Weights of a small image classifier.
Model: norm layernorm, depths [2, 5, 2].
Training: normuon at rate 0.022, 11800 steps.
Data: trained on photos of plants, animals and fungi (iNaturalist), 155796 training examples, 29.1 epochs.
Rows from block 4, named by matrix and row number. Rows with one number belong to one attention dimension. Each number is 500 + 40 x the weight over its row's rms, rounded and kept within 0 to 999. All counts start at 0. Numbers have three digits each. After the name is the row's rms in percent of the matrix's.
# v: window attention query, key and value (stacked) (model.blocks.4.attn.qkv.weight, 384x160, the v third), inputs 80-159
# proj: window attention output (model.blocks.4.attn.proj.weight, 160x128, transposed), outputs 80-159
v.59 097:500500500501500500500500500500500500500500500500500500500500500500500500500500500500500500500500500500500500500500500500500500500500500500500500500500500500500500500504948500500500500500500500500500500500500500500500500500500500500500500500
v.80 160:500500500500500500500500500378500500500500500500500500500500500500500500500500500500500500500500500500500500500500500500500500500500500500500500500500500500500500500499500500500500500500500500500500500500500500500500500500500500500500500500
v.114 122:500500500499500500500500500500500500500500500500500500500500500500500500500500500500500500500500500500500500500500500500500500500500500500500500500500500500500500500496500500500500500500500500500500500500500500500500500500500500500500500500
v.126 277:500500500500500500500500500501500500500500500500500500500500500500500500500500500500500500500500500500500500500500500500500500500500500500500500500500500500500500500500498500500500500500500500500500500500500500500500500500500500500500500500
proj.59 612:499497497500497497497500497500500496500499499499498497497497497500500497497500497497499497500497497497497499497498500497497497500500497499497497497497497497497497497500999498497498497496498497497497498500497500497499498497500497499497499498
proj.80 782:500500500500500500500500500500500500500504500500501500500500500501500500500499500500500500500500500500500501500501500500500500507500500500500500500500500500500500500500500500500500500500500500500500500499500500500502500500499500502500501501
proj.114 334:497496495503497496495500497500499495499500498498498494495495497500500495495500495494497496499495495495495500496498500495495496500500497499495494496496495496495495495368514496496497495495497496495495496501495500496500497495500495500495499499
proj.126 397:499499499498500500499499500500499500500500499499500500499499500531499499499499500499499500499499499500500500499500499500499500500499500499500499499500499500499500499500500499499499499499500500499499499505500499500500499499499500500499501501