Rows from block 6, named by matrix and row number. Rows with one number belong to one neuron. Each number is 50 + 15 x the weight over its row's rms, rounded and kept within 0 to 99. All counts start at 0. After the name is the row's rms in percent of the matrix's.
# gate: MLP gate (model.blocks.6.mlp.gate.weight, 480x160), inputs 80-159
# fc1: MLP up (model.blocks.6.mlp.fc1.weight, 480x160), inputs 80-159
# fc2: MLP down (model.blocks.6.mlp.fc2.weight, 160x480, transposed), outputs 80-159
gate.60 380:50 50 50 50 50 50 50 50 50 50 50 50 50 50 50 50 50 50 50 50 50 50 50 50 50 50 50 50 50 50 50 50 50 50 50 50 50 50 50 50 50 50 50 50 50 50 50 50 50 50 50 50 50 50 50 99 50 50 50 50 50 50 50 50 50 50 50 50 50 50 50 50 50 50 50 50 50 50 50 50
fc1.60 137:50 50 50 50 50 50 50 50 50 50 50 50 50 50 50 50 50 50 50 50 50 50 50 50 50 50 50 50 50 50 50 50 50 50 50 50 50 50 50 50 50 50 50 50 50 50 50 50 50 50 50 50 50 50 50 50 50 50 50 50 50 50 50 50 50 50 50 50 50 50 50 50 50 50 50 50 50 50 50 50
fc2.60 586:50 50 50 50 54 52 51 50 54 50 50 50 50 50 50 50 54 50 50 50 55 51 50 50 50 50 50 50 50 54 50 50 50 52 51 50 50 54 50 51 50 54 51 50 55 50 54 50 50 55 50 54 50 51 50 50 50 50 50 50 50 50 54 53 50 50 50 50 51 50 53 50 50 50 50 50 50 50 51 51
gate.210 451:50 50 50 50 50 50 50 50 50 11 50 50 50 50 50 50 50 50 50 50 50 50 50 50 50 50 50 50 50 50 50 50 50 50 50 50 50 50 50 50 50 50 50 50 50 50 50 50 50 50 50 50 50 50 50 53 50 50 50 50 50 50 50 50 50 50 50 50 50 50 50 50 50 50 50 50 50 50 50 50
fc1.210 555:50 50 50 50 50 50 50 50 50 56 50 50 50 50 50 50 50 50 50 50 50 50 50 50 50 50 50 50 50 50 50 50 50 50 50 50 50 50 50 50 50 50 50 50 50 50 50 50 50 50 50 50 50 50 50 50 50 50 50 50 50 50 50 50 50 50 50 50 50 50 50 50 50 50 50 50 50 50 50 50
fc2.210 537:58 50 50 50 49 50 50 81 48 12 73 50 49 32 62 62 46 50 50 50 50 50 82 50 50 85 50 50 58 50 72 51 50 50 50 35 51 46 83 50 50 50 29 79 50 70 50 50 50 50 50 50 50 50 50 00 50 53 51 56 50 50 48 50 50 50 53 36 50 74 50 33 54 50 84 50 35 50 38 39
gate.255 425:50 50 50 50 50 50 50 50 50 50 50 50 50 50 50 50 50 50 50 50 50 50 50 50 50 50 50 50 50 50 50 50 50 50 50 50 50 50 50 50 50 50 50 50 50 50 50 50 50 50 50 50 50 50 50 50 50 50 50 50 50 50 50 50 50 50 50 50 50 50 50 50 50 50 50 50 50 50 50 50
fc1.255 435:50 50 50 99 50 50 50 50 50 86 50 50 50 50 50 50 50 50 50 50 50 50 50 50 50 50 50 50 50 50 50 50 50 50 50 50 50 50 50 50 50 50 50 50 50 50 50 50 50 50 50 50 50 50 50 50 50 50 50 50 50 50 50 50 50 50 50 50 50 50 50 50 50 50 50 50 50 50 50 50
fc2.255 596:57 52 57 50 49 49 50 62 49 50 60 50 50 48 58 58 49 50 50 52 49 50 62 58 50 62 51 56 57 49 60 59 50 49 50 49 59 49 62 50 50 49 47 62 49 60 49 58 56 49 56 49 57 50 56 50 50 59 59 57 53 50 49 49 56 58 59 49 50 61 49 48 58 53 62 50 49 58 49 49
gate.318 431:50 50 50 50 50 50 50 50 50 99 50 50 50 50 50 50 50 50 50 50 50 50 50 50 50 50 50 50 50 50 50 50 50 50 50 50 50 50 50 50 50 50 50 50 50 50 50 50 50 50 50 50 50 50 50 50 50 50 50 50 50 50 50 50 50 50 50 50 50 50 50 50 50 50 50 50 50 50 50 50
fc1.318 948:50 50 50 50 50 50 50 50 50 28 50 50 50 50 50 50 50 50 50 50 50 50 50 50 50 50 50 50 50 50 50 50 50 50 50 50 50 50 50 50 50 50 50 50 50 50 50 50 50 50 50 50 50 50 50 49 50 50 50 50 50 50 50 50 50 50 50 50 50 50 50 50 50 50 50 50 50 50 50 50
fc2.318 145:49 48 48 49 49 49 49 50 49 52 50 48 50 49 49 49 49 48 48 48 49 51 50 48 49 50 48 48 49 49 50 49 49 49 49 49 49 49 50 49 49 49 50 50 49 49 49 48 48 49 48 49 48 49 48 50 50 49 49 49 48 48 49 49 48 49 49 48 49 50 49 49 49 48 50 49 49 48 49 49
gate.321 725:50 50 50 50 50 50 50 50 50 50 50 50 50 50 50 50 50 50 50 50 50 50 50 50 50 50 50 50 50 50 50 50 50 50 50 50 50 50 50 50 50 50 50 50 50 50 50 50 50 50 50 50 50 50 50 50 50 50 50 50 50 50 50 50 50 50 50 50 50 50 50 50 50 50 50 50 50 50 50 50
fc1.321 604:50 50 50 99 50 50 50 50 50 50 50 50 50 50 50 50 50 50 50 50 50 50 50 50 50 50 50 50 50 50 50 50 50 50 50 50 50 50 50 50 50 50 50 50 50 50 50 50 50 50 50 50 50 50 50 50 50 50 50 50 50 50 50 50 50 50 50 50 50 50 50 50 50 50 50 50 50 50 50 50
fc2.321 350:50 50 50 84 50 50 50 50 50 49 50 50 50 51 50 50 50 50 50 50 50 50 50 50 50 50 50 50 50 50 50 50 50 50 50 50 50 50 50 50 50 50 52 50 50 50 50 50 50 50 50 50 50 50 50 36 50 50 50 50 50 50 50 50 50 50 50 50 50 50 50 51 50 50 50 50 50 50 50 50
gate.379 893:50 50 50 50 50 50 50 50 50 51 50 50 50 50 50 50 50 50 50 50 50 50 50 50 50 50 50 50 50 50 50 50 50 50 50 50 50 50 50 50 50 50 50 50 50 50 50 50 50 50 50 50 50 50 50 50 50 50 50 50 50 50 50 50 50 50 50 50 50 50 50 50 50 50 50 50 50 50 50 50
fc1.379 739:50 50 50 50 50 50 50 50 50 50 50 50 50 50 50 50 50 50 50 50 50 50 50 50 50 50 50 50 50 50 50 50 50 50 50 50 50 50 50 50 50 50 50 50 50 50 50 50 50 50 50 50 50 50 50 50 50 50 50 50 50 50 50 50 50 50 50 50 50 50 50 50 50 50 50 50 50 50 50 50
fc2.379 114:51 53 52 50 50 52 52 51 50 49 51 52 50 50 51 51 50 52 53 53 50 00 50 52 52 50 53 52 50 51 51 51 52 52 52 50 51 50 50 52 52 51 50 51 50 51 51 52 52 50 52 51 52 52 52 49 53 50 51 51 53 53 50 51 52 51 50 50 52 51 51 50 50 53 50 52 50 52 50 50