{
  "crop_scale_min": 1,
  "horizontal_flip": true,
  "translate": 0.12,
  "inner_norm": false,
  "loss": "cross_entropy",
  "residual_init": "none",
  "l1_shrink": 0.03
}
Rows from block 4, named by matrix and row number. Rows with one number belong to one neuron. Each number is 128 + 32 x the weight over its row's rms, rounded and kept within 0 to 255. All counts start at 0. Numbers have three digits each. After the name is the row's rms in percent of the matrix's.
# gate: MLP gate (model.blocks.4.mlp.gate.weight, 480x160), inputs 108-159
# fc1: MLP up (model.blocks.4.mlp.fc1.weight, 480x160), inputs 108-159
# fc2: MLP down (model.blocks.4.mlp.fc2.weight, 160x480, transposed), outputs 108-159
gate.112 452:128128128128128128128128128128128128128128128128128128128128128128128128128128128050089128128128128128128128128128128128128128128128128128128128128128128128
fc1.112 707:128128128128128128128128128128128128128128128128128128128128128128128128128128128128101128128128128128128128128128128128128128128128128128128128128128128128
fc2.112 896:128128129128128128128127128128129128128128128129128129128128128128128128128128128127186128128128128128128128128128128125128129128127128128129128127128127127
gate.134 644:128128128128128128128128128128128128128128128128128128128128128128128128128128128128127128128128128128128128128128128128128128128128128128128128128128128128
fc1.134 274:128128128128128128128128128128128128128128128128128128128128128128128128128128128131128128128128128128128128128128128128128128128128128128128128128128128128
fc2.134 573:129129128128128129128134128130128128129129166128129128129128128129128129128128128127128128128128128128129129128128128129128128129139128128128128134128130131
gate.331 531:128128128128128128128128128128128128128128128128128128128128128128128128128128128128133128128128128128128128128128128128128128128128128128128128128128128128
fc1.331 654:128128128128128128128128128128128128128128128128128128128128128128128128128128128127128128128128128128128128128128128128128128128128128128128128128128128128
fc2.331 780:128140127130132134132162129151126134132140182127144127139131130144131140129134130000093128129128131131146136131130129133133127137166128130126133162130157155
gate.473 819:128128128128128128128128128128128128128128128128128128128128128128128128128128128128128128128128128128128128128128128128128128128128128128128128128128128128
fc1.473 925:128128128128128128128128128128128128128128128128128128128128128128128128128128128167128128128128128128128128128128128128128128128128128128128128128128128128
fc2.473 910:128128128128128128128126128127129128128128126129127128128128128127128128128128128128127128128128128128127128128128128128128128128127128128129128127128127127