{
  "norm_position": "pre",
  "head_dim": 64,
  "patch_size": [2, 2],
  "lr": 0.022,
  "orthogonalizer": "polar_express",
  "batch_size": 384,
  "warmup_steps": 590,
  "adamw_weight_decay_other_params": 0
}
Rows from block 3, named by matrix and row number. Rows with one number belong to one attention dimension. Each number is 128 + 24 x the weight over its row's rms, rounded and kept within 0 to 255. All counts start at 0. Numbers have three digits each. After the name is the row's rms in percent of the matrix's.
# q: window attention query, key and value (stacked) (model.blocks.3.attn.qkv.weight, 384x160, the q third), inputs 0-79
# k: window attention query, key and value (stacked) (model.blocks.3.attn.qkv.weight, 384x160, the k third), inputs 0-79
q.2 311:128129128128128128128128128128128128128128000128128128128128128128128128128128128128128128128128128128128128128128128128128128128128128128000128128128128128128128128128128128128128128128128128128128128128128128128128128128128000128128128128
k.2 113:128207128128128128128128128128128128128128133128128116128128128128128128128128128128128128128128128128128128128128128128128128128128128103132127128128128128128128128128128128128128128255128128128128128128128128128128128128128000128128128128
q.15 008:128129128128040128128128128128128128128128135128128122128128128128128121128128128128128128128143128128128128128128128128128128128128128124159127128128128128128128128128128128128128128131128128128128128128128128128128128128128128128128128128
k.15 014:128128128128129128128128128128128128128128000128128127128128128128128129128128128128128128128128128128128128128128128128128128128128128255129128128128128128128128128128128128128128128129128128128128128128128128128128128128128123128128128128
q.19 015:128128128128255128128128128128128128128128125128128138128128128128128135128128128128128128128049128128128128128128128128128128128128128131123128128128128128128128128128128128128128128127128128128128128128128128128128128128128128128128128128
k.19 012:128128128128126128128128128128128128128128197128128129128128128128128127128128128128128128128128128128128128128128128128128128128128128000127128128128128128128128128128128128128129128126128128128128128128128128128128128128128128128128128128
q.20 411:128128128128128128128128128128128128128128128128128037128128128128128128128128128128128128128000128128128128128128128128128128128128128128128128128128128128128128128128128128128128128207128128128128128128128128128128128128128128128128128128
k.20 300:128128128128128128128128128128128128128128128128128128128128128128128128128128128128128128128128128128128128128128128128128128128128128112127255128128128128128128128128128128128128128144128128128128128128128128128128128128128128128128128128
q.32 170:128109128128128128128128128128128128128128255128128128128128128128128142128128128128128128128128128128128128128128128128128128128128128128128128128128128128128128128128128128128128128214128128128128128128128128128128128128128127128128128128
k.32 246:128128128128128128128128128128128128128128128128128123128128128128128255128128128128128128128128128128128128128128128128128128128128128128128128128128128128128128128128128128128128128128128128128128128128128128128128128128128128128128128128
q.34 277:128128128128128128128128128128128128128128128128128128128128128128128128128128128128128128128128128128128128128128128128128128128128128255126128128128128128128128128128128128128128128127128128128128128128128128128128128128128128128128128128
k.34 086:128128128128128128128128128128128128128128127128128122128128128128128128128128128128128128128128128128128128128128128128128128128128128127255129128128128128128128128128128128128128128129128128128128128128128128128128128128128128128128128128
q.40 352:128152128128128128128128128128128128128128128128128133128128128128128128128128128128128128128128128128128128128128128128128128128128128172128128128128128128128128128128128128128128128128128128128128128128128128128128128128128014128128128128
k.40 381:128128128128000128128128128128128128128128128128128128128128128128128136128128128128128128128128128128128128128128128128128128128128128129128000128128128128128128128128128128128128128128128128128128128128128128128128128128128040128128128128
q.42 009:128128128128242128128128128128128128128128121128128134128128128128128136128128128128128128128101128128128128128128128128128128128128128131113130128128128128128128128128128128128128128125128128128128128128128128128128128128128129128128128128
k.42 014:128127128128127128128128128128128128128128255128128128128128128128128127128128128128128128128129128128128128128128128128128128128128128000127128128128128128128128128128128128128129128128128128128128128128128128128128128128128133128128128128
q.59 010:128129128128000128128128128128128128128128133128128123128128128128128123128128128128128128128156128128128128128128128128128128128128128125139127128128128128128128128128128128128128128129128128128128128128128128128128128128128128128128128128
k.59 015:128128128128130128128128128128128128128128000128128126128128128128128128128128128128128128128128128128128128128128128128128128128128128255129128128128128128128128128128128128128127128130128128128128128128128128128128128128128127128128128128
q.68 203:128128128128128128128128128128128128128128128128128128128128128128128128128128128128128128128128128128128128128128128128128128128128128137128128128128128128128128128128128128128128128127128128128128128128128128128128128128128128128128128128
k.68 183:128127128128128128128128128128128128128128128128128128128128128128128128128128128128128128128128128128128128128128128128128128128128128128129128128128128128128128128128128128128128128128128128128128128128128128128128128128128128128128128128
q.71 309:128007128128128128128128128128128128128128046128128128128128128128128115128128128128128128128128128128128128128128128128128128128128128000130128128128128128128128128128128128128128128000128128128128128128128128128128128128128141128128128128
k.71 680:128128128128128128128128128128128128128128128128128128128128128128128128128128128128128128128128128128128128128128128128128128128128128128156128128128128128128128128128128128128128128128128128128128128128128128128128128128128255128128128128
q.78 369:128127128128184128128128128128128128128128128128128128128128128128128128128128128128128128128128128128128128128128128128128128128128128128000128128128128128128128128128128128128128128086128128128128128128128128128128128128128128128128128128
k.78 308:128128128128128128128128128128128128128128126128128128128128128128128128128128128128128128128128128128128128128128128128128128128128128128255128128128128128128128128128128128128128128128128128128128128128128128128128128128128127128128128128
q.79 416:128123128128128128128128128128128128128128128128128128128128128128128128128128128128128128128128128128128128128128128128128128128128128149128128128128128128128128128128128128128128128128128128128128128128128128128128128128128127128128128128
k.79 296:128128128128128128128128128128128128128128139128128128128128128128128128128128128128128128128128128128128128128128128128128128128128128128129121128128128128128128128128128128128128128128128128128128128128128128128128128128128128128128128128
q.101 106:128128128128129128128128128128128128128128128128128128128128120128128128128128128128128128128128128128128128128128128128128128128128128115128128128128128128128128128128128128128128128128128128128128128128128128128128128128128128128128128128
k.101 073:128128128128128128128128128128128128128128128128128128128128128128128128128128128128128128128128128128128128128128128128128128128128128128128128128128128128128128128128128128128128128128128128128128128128128128128128128128128128128128128128
q.104 475:128128128128128128128128128128128128128128128128128128128128128128128128128128128128128128128128128128128128128128128128128128128128128103128128128128128128128128128128128128128128128128128128128128128128128128128128128128128128128128128128
k.104 353:128128128128128128128128128128128128128128128128128128128128128128128128128128128128128128128128128128128128128128128128128128128128128128120130128128128128128128128128128128128128128128128128128128128128128128128128128128128128128128128128
q.115 320:128047128128116128128128128128128128128128128128128255128128128128128120128128128128128128128128128128128128128128128128128128128128128038128170128128128128128128128128128128128128128128128128128128128128128128128128128128128117128128128128
k.115 390:128129128128000128128128128128128128128128128128128131128128128128128128128128128128128128128128128128128128128128128128128128128128128128128128128128128128128128128128128128128128128128128128128128128128128128128128128128128128128128128128