Rows from block 6, named by matrix and row number. Rows with one number belong to one attention dimension. Each number is 128 + 24 x the weight over its row's rms, rounded and kept within 0 to 255. All counts start at 0. Numbers have three digits each. After the name is the row's rms in percent of the matrix's.
# q: window attention query, key and value (stacked) (model.blocks.6.attn.qkv.weight, 384x160, the q third), inputs 80-159
# k: window attention query, key and value (stacked) (model.blocks.6.attn.qkv.weight, 384x160, the k third), inputs 80-159
q.1 234:128128128129128128128128128128128128128128128128128128128128128128128128128128128128128128128128128128128128128128128128128128128128128128128128128128128128128128128136128128128128128128128128128128128128128128128128128128128128128128128128
k.1 517:128128128128128128128128128160128128128128128128128128128128128128128128128128128128128128128128128128128128128128128128128128128128128128128128128128128128128128128128128128128128128128128128128128128128128128128128128128128128128128128128
q.2 518:128128128128128128128128128128128128232128128128128128128128128128128128128128128128128128128128128128128128128128128128128128128128128128128128128128128128128128128255128128128128128128128128128128128128128128128128128128128128128128128128
k.2 159:128128128127128128128128128129128128128128128128128128128128128128128128128128128128128128128128128128128128128128128128128128128128128128128128128128128128128128128004128128128128128128128128128128128128128128128128128128128128128128128128
q.3 196:128128128121128128128128128158128128129128128128128128128128128128128128128128128128128128128128128128128128128128128128128128128128128128128128128128128128128128128100128128128128128128128128128128128128128128128128128128128128128128128128
k.3 523:128128128128128128128128128128128128128128128128128128128128128128128128128128128128128128128128128128128128128128128128128128128128128128128128128128128128128128128128128128128128128128128128128128128128128128128128128128128128128128128128
q.4 307:128128128128128128128128128128128128128128128128128128128128128128128128128128128128128128128128128128128128128128128128128128128128128128128128128128128128128128128000128128128128128128128128128128128128128128128128128128128128128128128128
k.4 116:128128128183128128128128128129128128128128128128128128128128128128128128128128128128128128128128128128128128128128128128128128128128128128128128128128128128128128128196128128128128128128128128128128128128128128128128128128128128128128128128
q.10 008:128128128128128128128128128134128128133128128128128128128128128128128128128128128128128128128128128128128128128128128128128128128128128128128128128128128128128128128126128128128128128128128128128128128128128128128128128128128128128128128128
k.10 006:128128128130128128128128128127128128128128128128128128128128128129128128128128128128128128128128128128128128128128128128128128128128128128128128128128128128128128128255128128128128128128128128128128128128128128128128128128128128128128128128
q.12 008:128128128128128128128128128134128128132128128128128128128128128128128128128128128128128128128128128128128128128128128128128128128128128128128128128128128128128128128127128128128128128128128128128128128128128128128128128128128128128128128128
k.12 005:128128128130128128128128128126128128129128128128128128128128128129128128128128128128128128128128128128128128128128128128128128128128128128128128128128128128128128128255128128128128128128128128128128128128128128128128128128128128128128128128
q.17 191:128128128128128128128128128040128128128128128128128128128128128128128128128128128128128128128128128128128128128128128128128128128128128128128128128128128128128128128128128128128128128128128128128128128128128128128128128128128128128128128128
k.17 135:128128128129128128128128128129128128128128128128128128128128128128128128128128128128128128128128128128128128128128128128128128128128128128128128128128128128128128128128128128128128128128128128128128128128128128128128128128128128128128128128
q.30 161:128128128134128128128128128128128128129128128128128128128128128128128128128128128128128128128128128128128128128128128128128128128128128128128128128128128128128128128185128128128128128128128128128128128128128128128128128128128128128128128128
k.30 445:128128128127128128128128128128128128128128128128128128128128128128128128128128128128128128128128128128128128128128128128128128128128128128128128128128128128128128128129128128128128128128128128128128128128128128128128128128128128128128128128
q.34 405:128128128129128128128128128097128128128128128128128128128128128128128128128128128128128128128128128128128128128128128128128128128128128128128128128128128128128128128127128128128128128128128128128128128128128128128128128128128128128128128128
k.34 310:128128128130128128128128128128128128128128128128128128128128128128128128128128128128128128128128128128128128128128128128128128128128128128128128128128128128128128128128128128128128128128128128128128128128128128128128128128128128128128128128
q.38 685:128128128128128128128128128128128128128128128128128128128128128128128128128128128128128128128128128128128128128128128128128128128128128128128128128128128128128128128128128128128128128128128128128128128128128128128128128128128128128128128128
k.38 325:128128128128128128128128128128128128128128128128128128128128128128128128128128128128128128128128128128128128128128128128128128128128128128128128128128128128128128128232128128128128128128128128128128128128128128128128128128128128128128128128
q.45 009:128128128127128128128128128133128128132128128128128128128128128128128128128128128128128128128128128128128128128128128128128128128128128128128128128128128128128128128127128128128128128128128128128128128128128128128128128128128128128128128128
k.45 006:128128128129128128128128128126128128129128128128128128128128128128128128128128128128128128128128128128128128128128128128128128128128128128128128128128128128128128128255128128128128128128128128128128128128128128128128128128128128128128128128
q.84 137:128128128128128128128128128129128128128128128128128128128128128128128128128128128128128128128128128128128128128128128128128128128128128128128128128128128128128128128054128128128128128128128128128128128128128128128128128128128128128128128128
k.84 104:128128128128128128128128128255128128128128128128128128128128128128128128128128128128128128128128128128128128128128128128128128128128128128128128128128128128128128128128128128128128128128128128128128128128128128128128128128128128128128128128
q.89 189:128128128128128128128128128128128128144128128128128128128128128128128128128128128128128128128128128128128128128128128128128128128128128128128128128128128128128128128128128128128128128128128128128128128128128128128128128128128128128128128128
k.89 076:128128128129128128128128128128128128128128128128128128128128128128128128128128128128128128128128128128128128128128128128128128128128128128128128128128128128128128128128128128128128128128128128128128128128128128128128128128128128128128128128
q.97 098:128128128255128128128128128129128128000128128128128128128128128128128128128128128128128128128128128128128128128128128128128128128128128128128128128128128128128128128128128128128128128128128128128128128128128128128128128128128128128128128128
k.97 063:128128128041128128128128128128128128255128128128128128128128128128128128128128128128128128128128128128128128128128128128128128128128128128128128128128128128128128128000128128128128128128128128128128128128128128128128128128128128128128128128
q.112 160:128128128128128128128128128131128128128128128128128128128128128128128128128128128128128128128128128128128128128128128128128128128128128128128128128128128128128128128149128128128128128128128128128128128128128128128128128128128128128128128128
k.112 472:128128128128128128128128128128128128128128128128128128128128128128128128128128128128128128128128128128128128128128128128128128128128128128128128128128128128128128128128128128128128128128128128128128128128128128128128128128128128128128128128
q.114 195:128128128129128128128128128133128128128128128128128128128128128128128128128128128128128128128128128128128128128128128128128128128128128128128128128128128128128128128255128128128128128128128128128128128128128128128128128128128128128128128128
k.114 199:128128128128128128128128128128128128128128128128128128128128128128128128128128128128128128128128128128128128128128128128128128128128128128128128128128128128128128128106128128128128128128128128128128128128128128128128128128128128128128128128