{"horizontal_flip": true, "norm": "layernorm", "mlp_ratio": 3, "fused_qkv": true, "bias": "all", "depths": [2, 5, 2], "widths": [80, 160, 320], "loss": "cross_entropy", "init": "lecun_normal", "lr": 0.022, "final_lr_fraction": 0.01, "warmup_steps": 590, "adamw_weight_decay_other_params": 0}
Rows from block 3, named by matrix and row number. Rows with one number belong to one attention dimension. Each number is 128 + 32 x the weight over the matrix's rms, rounded and kept within 0 to 255. All counts start at 0. Numbers have three digits each.
# v: window attention query, key and value (stacked) (model.blocks.3.attn.qkv.weight, 384x160, the v third), inputs 0-79
# proj: window attention output (model.blocks.3.attn.proj.weight, 160x128, transposed), outputs 0-79
v.28:128126128128130128128128128128128128128128129128128131128128128128128129128128128128128128128129128128128128128128128128128128128128128255129127128128128128128128128128128128128127128127128128128128128128128128128128128128128128128128128128
proj.28:121132123123123122122126124122123122127123255122127129123122129125126200125127122124122123127136123127128123122123127125125123121127123000255137127126122124122125129122123123124127122128126124122126122255127122124123125125124128123122125127
v.29:128125128128130128128128128128128128128128000128128134128128128128128130128128128128128128128128128128128128128128128128128128128128128130127128128128128128128128128128128128128128128127128128128128128128128128128128128128128154128128128128
proj.29:128097126127128125127126127128127125124126255126125107126126126126125136129255127127126127127000125126129126126127123128128126126123126130255124126127127126126125131128125127126130126129128126126128126111125127129127128126129127128126126124
v.33:128067128128128128128128128128128128128128177128128255128128128128128255128128128128128128128126128128128128128128128128128128128128128122129126128128128128128128128128128128128128128000128128128128128128128128128128128128128125128128128128
proj.33:128000128128151127127128128128127127128127141128128127127128143128128000128089128128127128128129128128128127128128128127128127127127127126129130128127128128127128128128128127127125128128128127128128128128128128128128128128128255128128129128
v.38:128255128128255128128128128128128128128128209128128128128128128128128255128128128128128128128128128128128128128128128128128128128128128128137124128128128128128128128128128128128128128255128128128128128128128128128128128128128128128128128128
proj.38:126130119122255121118127125122121123128123129122128140122120127125122138127113122125123125127132121127132126118127128128127118123127122132118157128127124125118124134126124121126121122000127120121127123133127116127125127125127255122122125128
v.48:128125128128127128128128128128128128128128126128128255128128128128128129128128128128128128128128128128128128128128128128128128128128128130113128128128128128128128128128128128128128128126128128128128128128128128128128128128128244128128128128
proj.48:134233134134128133133131135136134134128134137132128000132134176133128062133136135136134136130126132129127134132133128134132133134128133122109059128130134136131130127134133134134136134128130131133132134132128133133136132134132129134133135128
v.62:128129128128127128128128128128128128128128131128128128128128128128128255128128128128128128128128128128128128128128128128128128128128128180133000128128128128128128128128128128128128128132128128128128128128128128128128128128128004128128128128
proj.62:129134130130129130131123133132132129123129126130123163130130129134135157124127130134130134123126130123122128131126122124124131129126130122131255122123129134130135121128130130128128130118123130130122130129123131125133125134125132133130134122
v.74:128128128128129128128128128128128128128128130128128125128128255128128124128128128128128128128128128128128128128128128128128128128128128000119128128128128128128128128128128128128128128127128128128128128128128128128128128128128145128128128128
proj.74:131125128130000129128132123128128131133131128129133128130129000117119123132128130118130120133217130133134131129132134132132129130134130126255000133133130117129118134132130130132116130128133129129132130000133127133121132118132129127131117134
v.100:128255128128125128128128128128128128128128125128128128128128128128128124128128128128128128128127128128128128128128128128128128128128128126122128128128128128128128128128128128128128128135128128128128128128128128128128128128128125128128128128
proj.100:122000123123131123124124123123123122124122114123123122123123127123124130122137123122122122122124123123124122124123123123123124122129123127128131124123122124123124123123122123122125123129123123123123122131124124121123122124122124122123123124
v.119:128137128128128128128128128128128128128128128128128130128128128128128125128128128128128128128132128128128128128128128128128128128128128129126128128128128128128128128128128128128128128127128128128128128128128128128128128128128127128128128128
proj.119:128126129129159129129130129129128129129129128129130128129129130128128115130255128128129128130125129130128128129130129130130128129129129132122129129130129128129128128129129129129125129122130128128130129130129128130129130128130129128129128129