Rows from block 4, named by matrix and row number. Rows with one number belong to one neuron. Each number is 500 + 25 x the weight over its row's rms, rounded and kept within 0 to 999. All counts start at 0. Numbers have three digits each. After the name is the row's rms in percent of the matrix's.
# gate: MLP gate (model.blocks.4.mlp.gate.weight, 480x160), inputs 0-53
# fc1: MLP up (model.blocks.4.mlp.fc1.weight, 480x160), inputs 0-53
# fc2: MLP down (model.blocks.4.mlp.fc2.weight, 160x480, transposed), outputs 0-53
gate.112 452:500500500500500500500500500500500500500500499500500500500500500500500192500515500500500500500500500500500500500500500500500500500500500500500500500500500500500500
fc1.112 707:500500500500500500500500500500500500500500499500500500500500500500500184500500500500500500500500500500500500500500500500500500500500500500499499500500500500500500
fc2.112 896:500499500500499500500500500500500500500500348500500245500500495500501461500590500500500501500499500500499500500500500500500500500500500500500501500500500500500501
gate.134 644:500500500500500500500500500500500500500500500500500500500500500500500522500376500500500500500500500500500500500500500500500500500500500500500500500500500500500500
fc1.134 274:500499500500500500500500500500500500500500500500500579500500500500500500500500500500500500500500500500500500500500500500500500500500500500501500500500500500500500
fc2.134 573:500497500500464500500500500500500500501500500500500494500500499500483502500501500500500500501500500501518500500500501500500500500496500500737700501500500500500499
gate.331 531:500496500500500500500500500500500500500500264500500330500500500500500500500386500500500500500500500500500500500500500500500500500500500497500500500500500500500500
fc1.331 654:500490500500500500500500500500500500500500241500500366500500500500500500500428500500500500500500500500500500500500500500500500500500500500500500500500500500500500
fc2.331 780:502500500501502501500510500500500502518502498501515498501501504499496569507386502499502499512500501515535502500504519507507501502500502501501495515511502499501498
gate.473 819:500500500500500500500500500500500500500500500500500496500500500500500500500500500500500500500500500500500500500500500500500500500500500816496500500500500500500500
fc1.473 925:500500500500500500500500500500500500500500500500500500500500500500500444500500500500500500500500500500500500500500500500500500500500500499204500500500500500500500
fc2.473 910:500481500500500500500500500500500500499500502500499343500500428500501500500502500500500500500500500499499500500500499500500500500495500756539500499500500500500501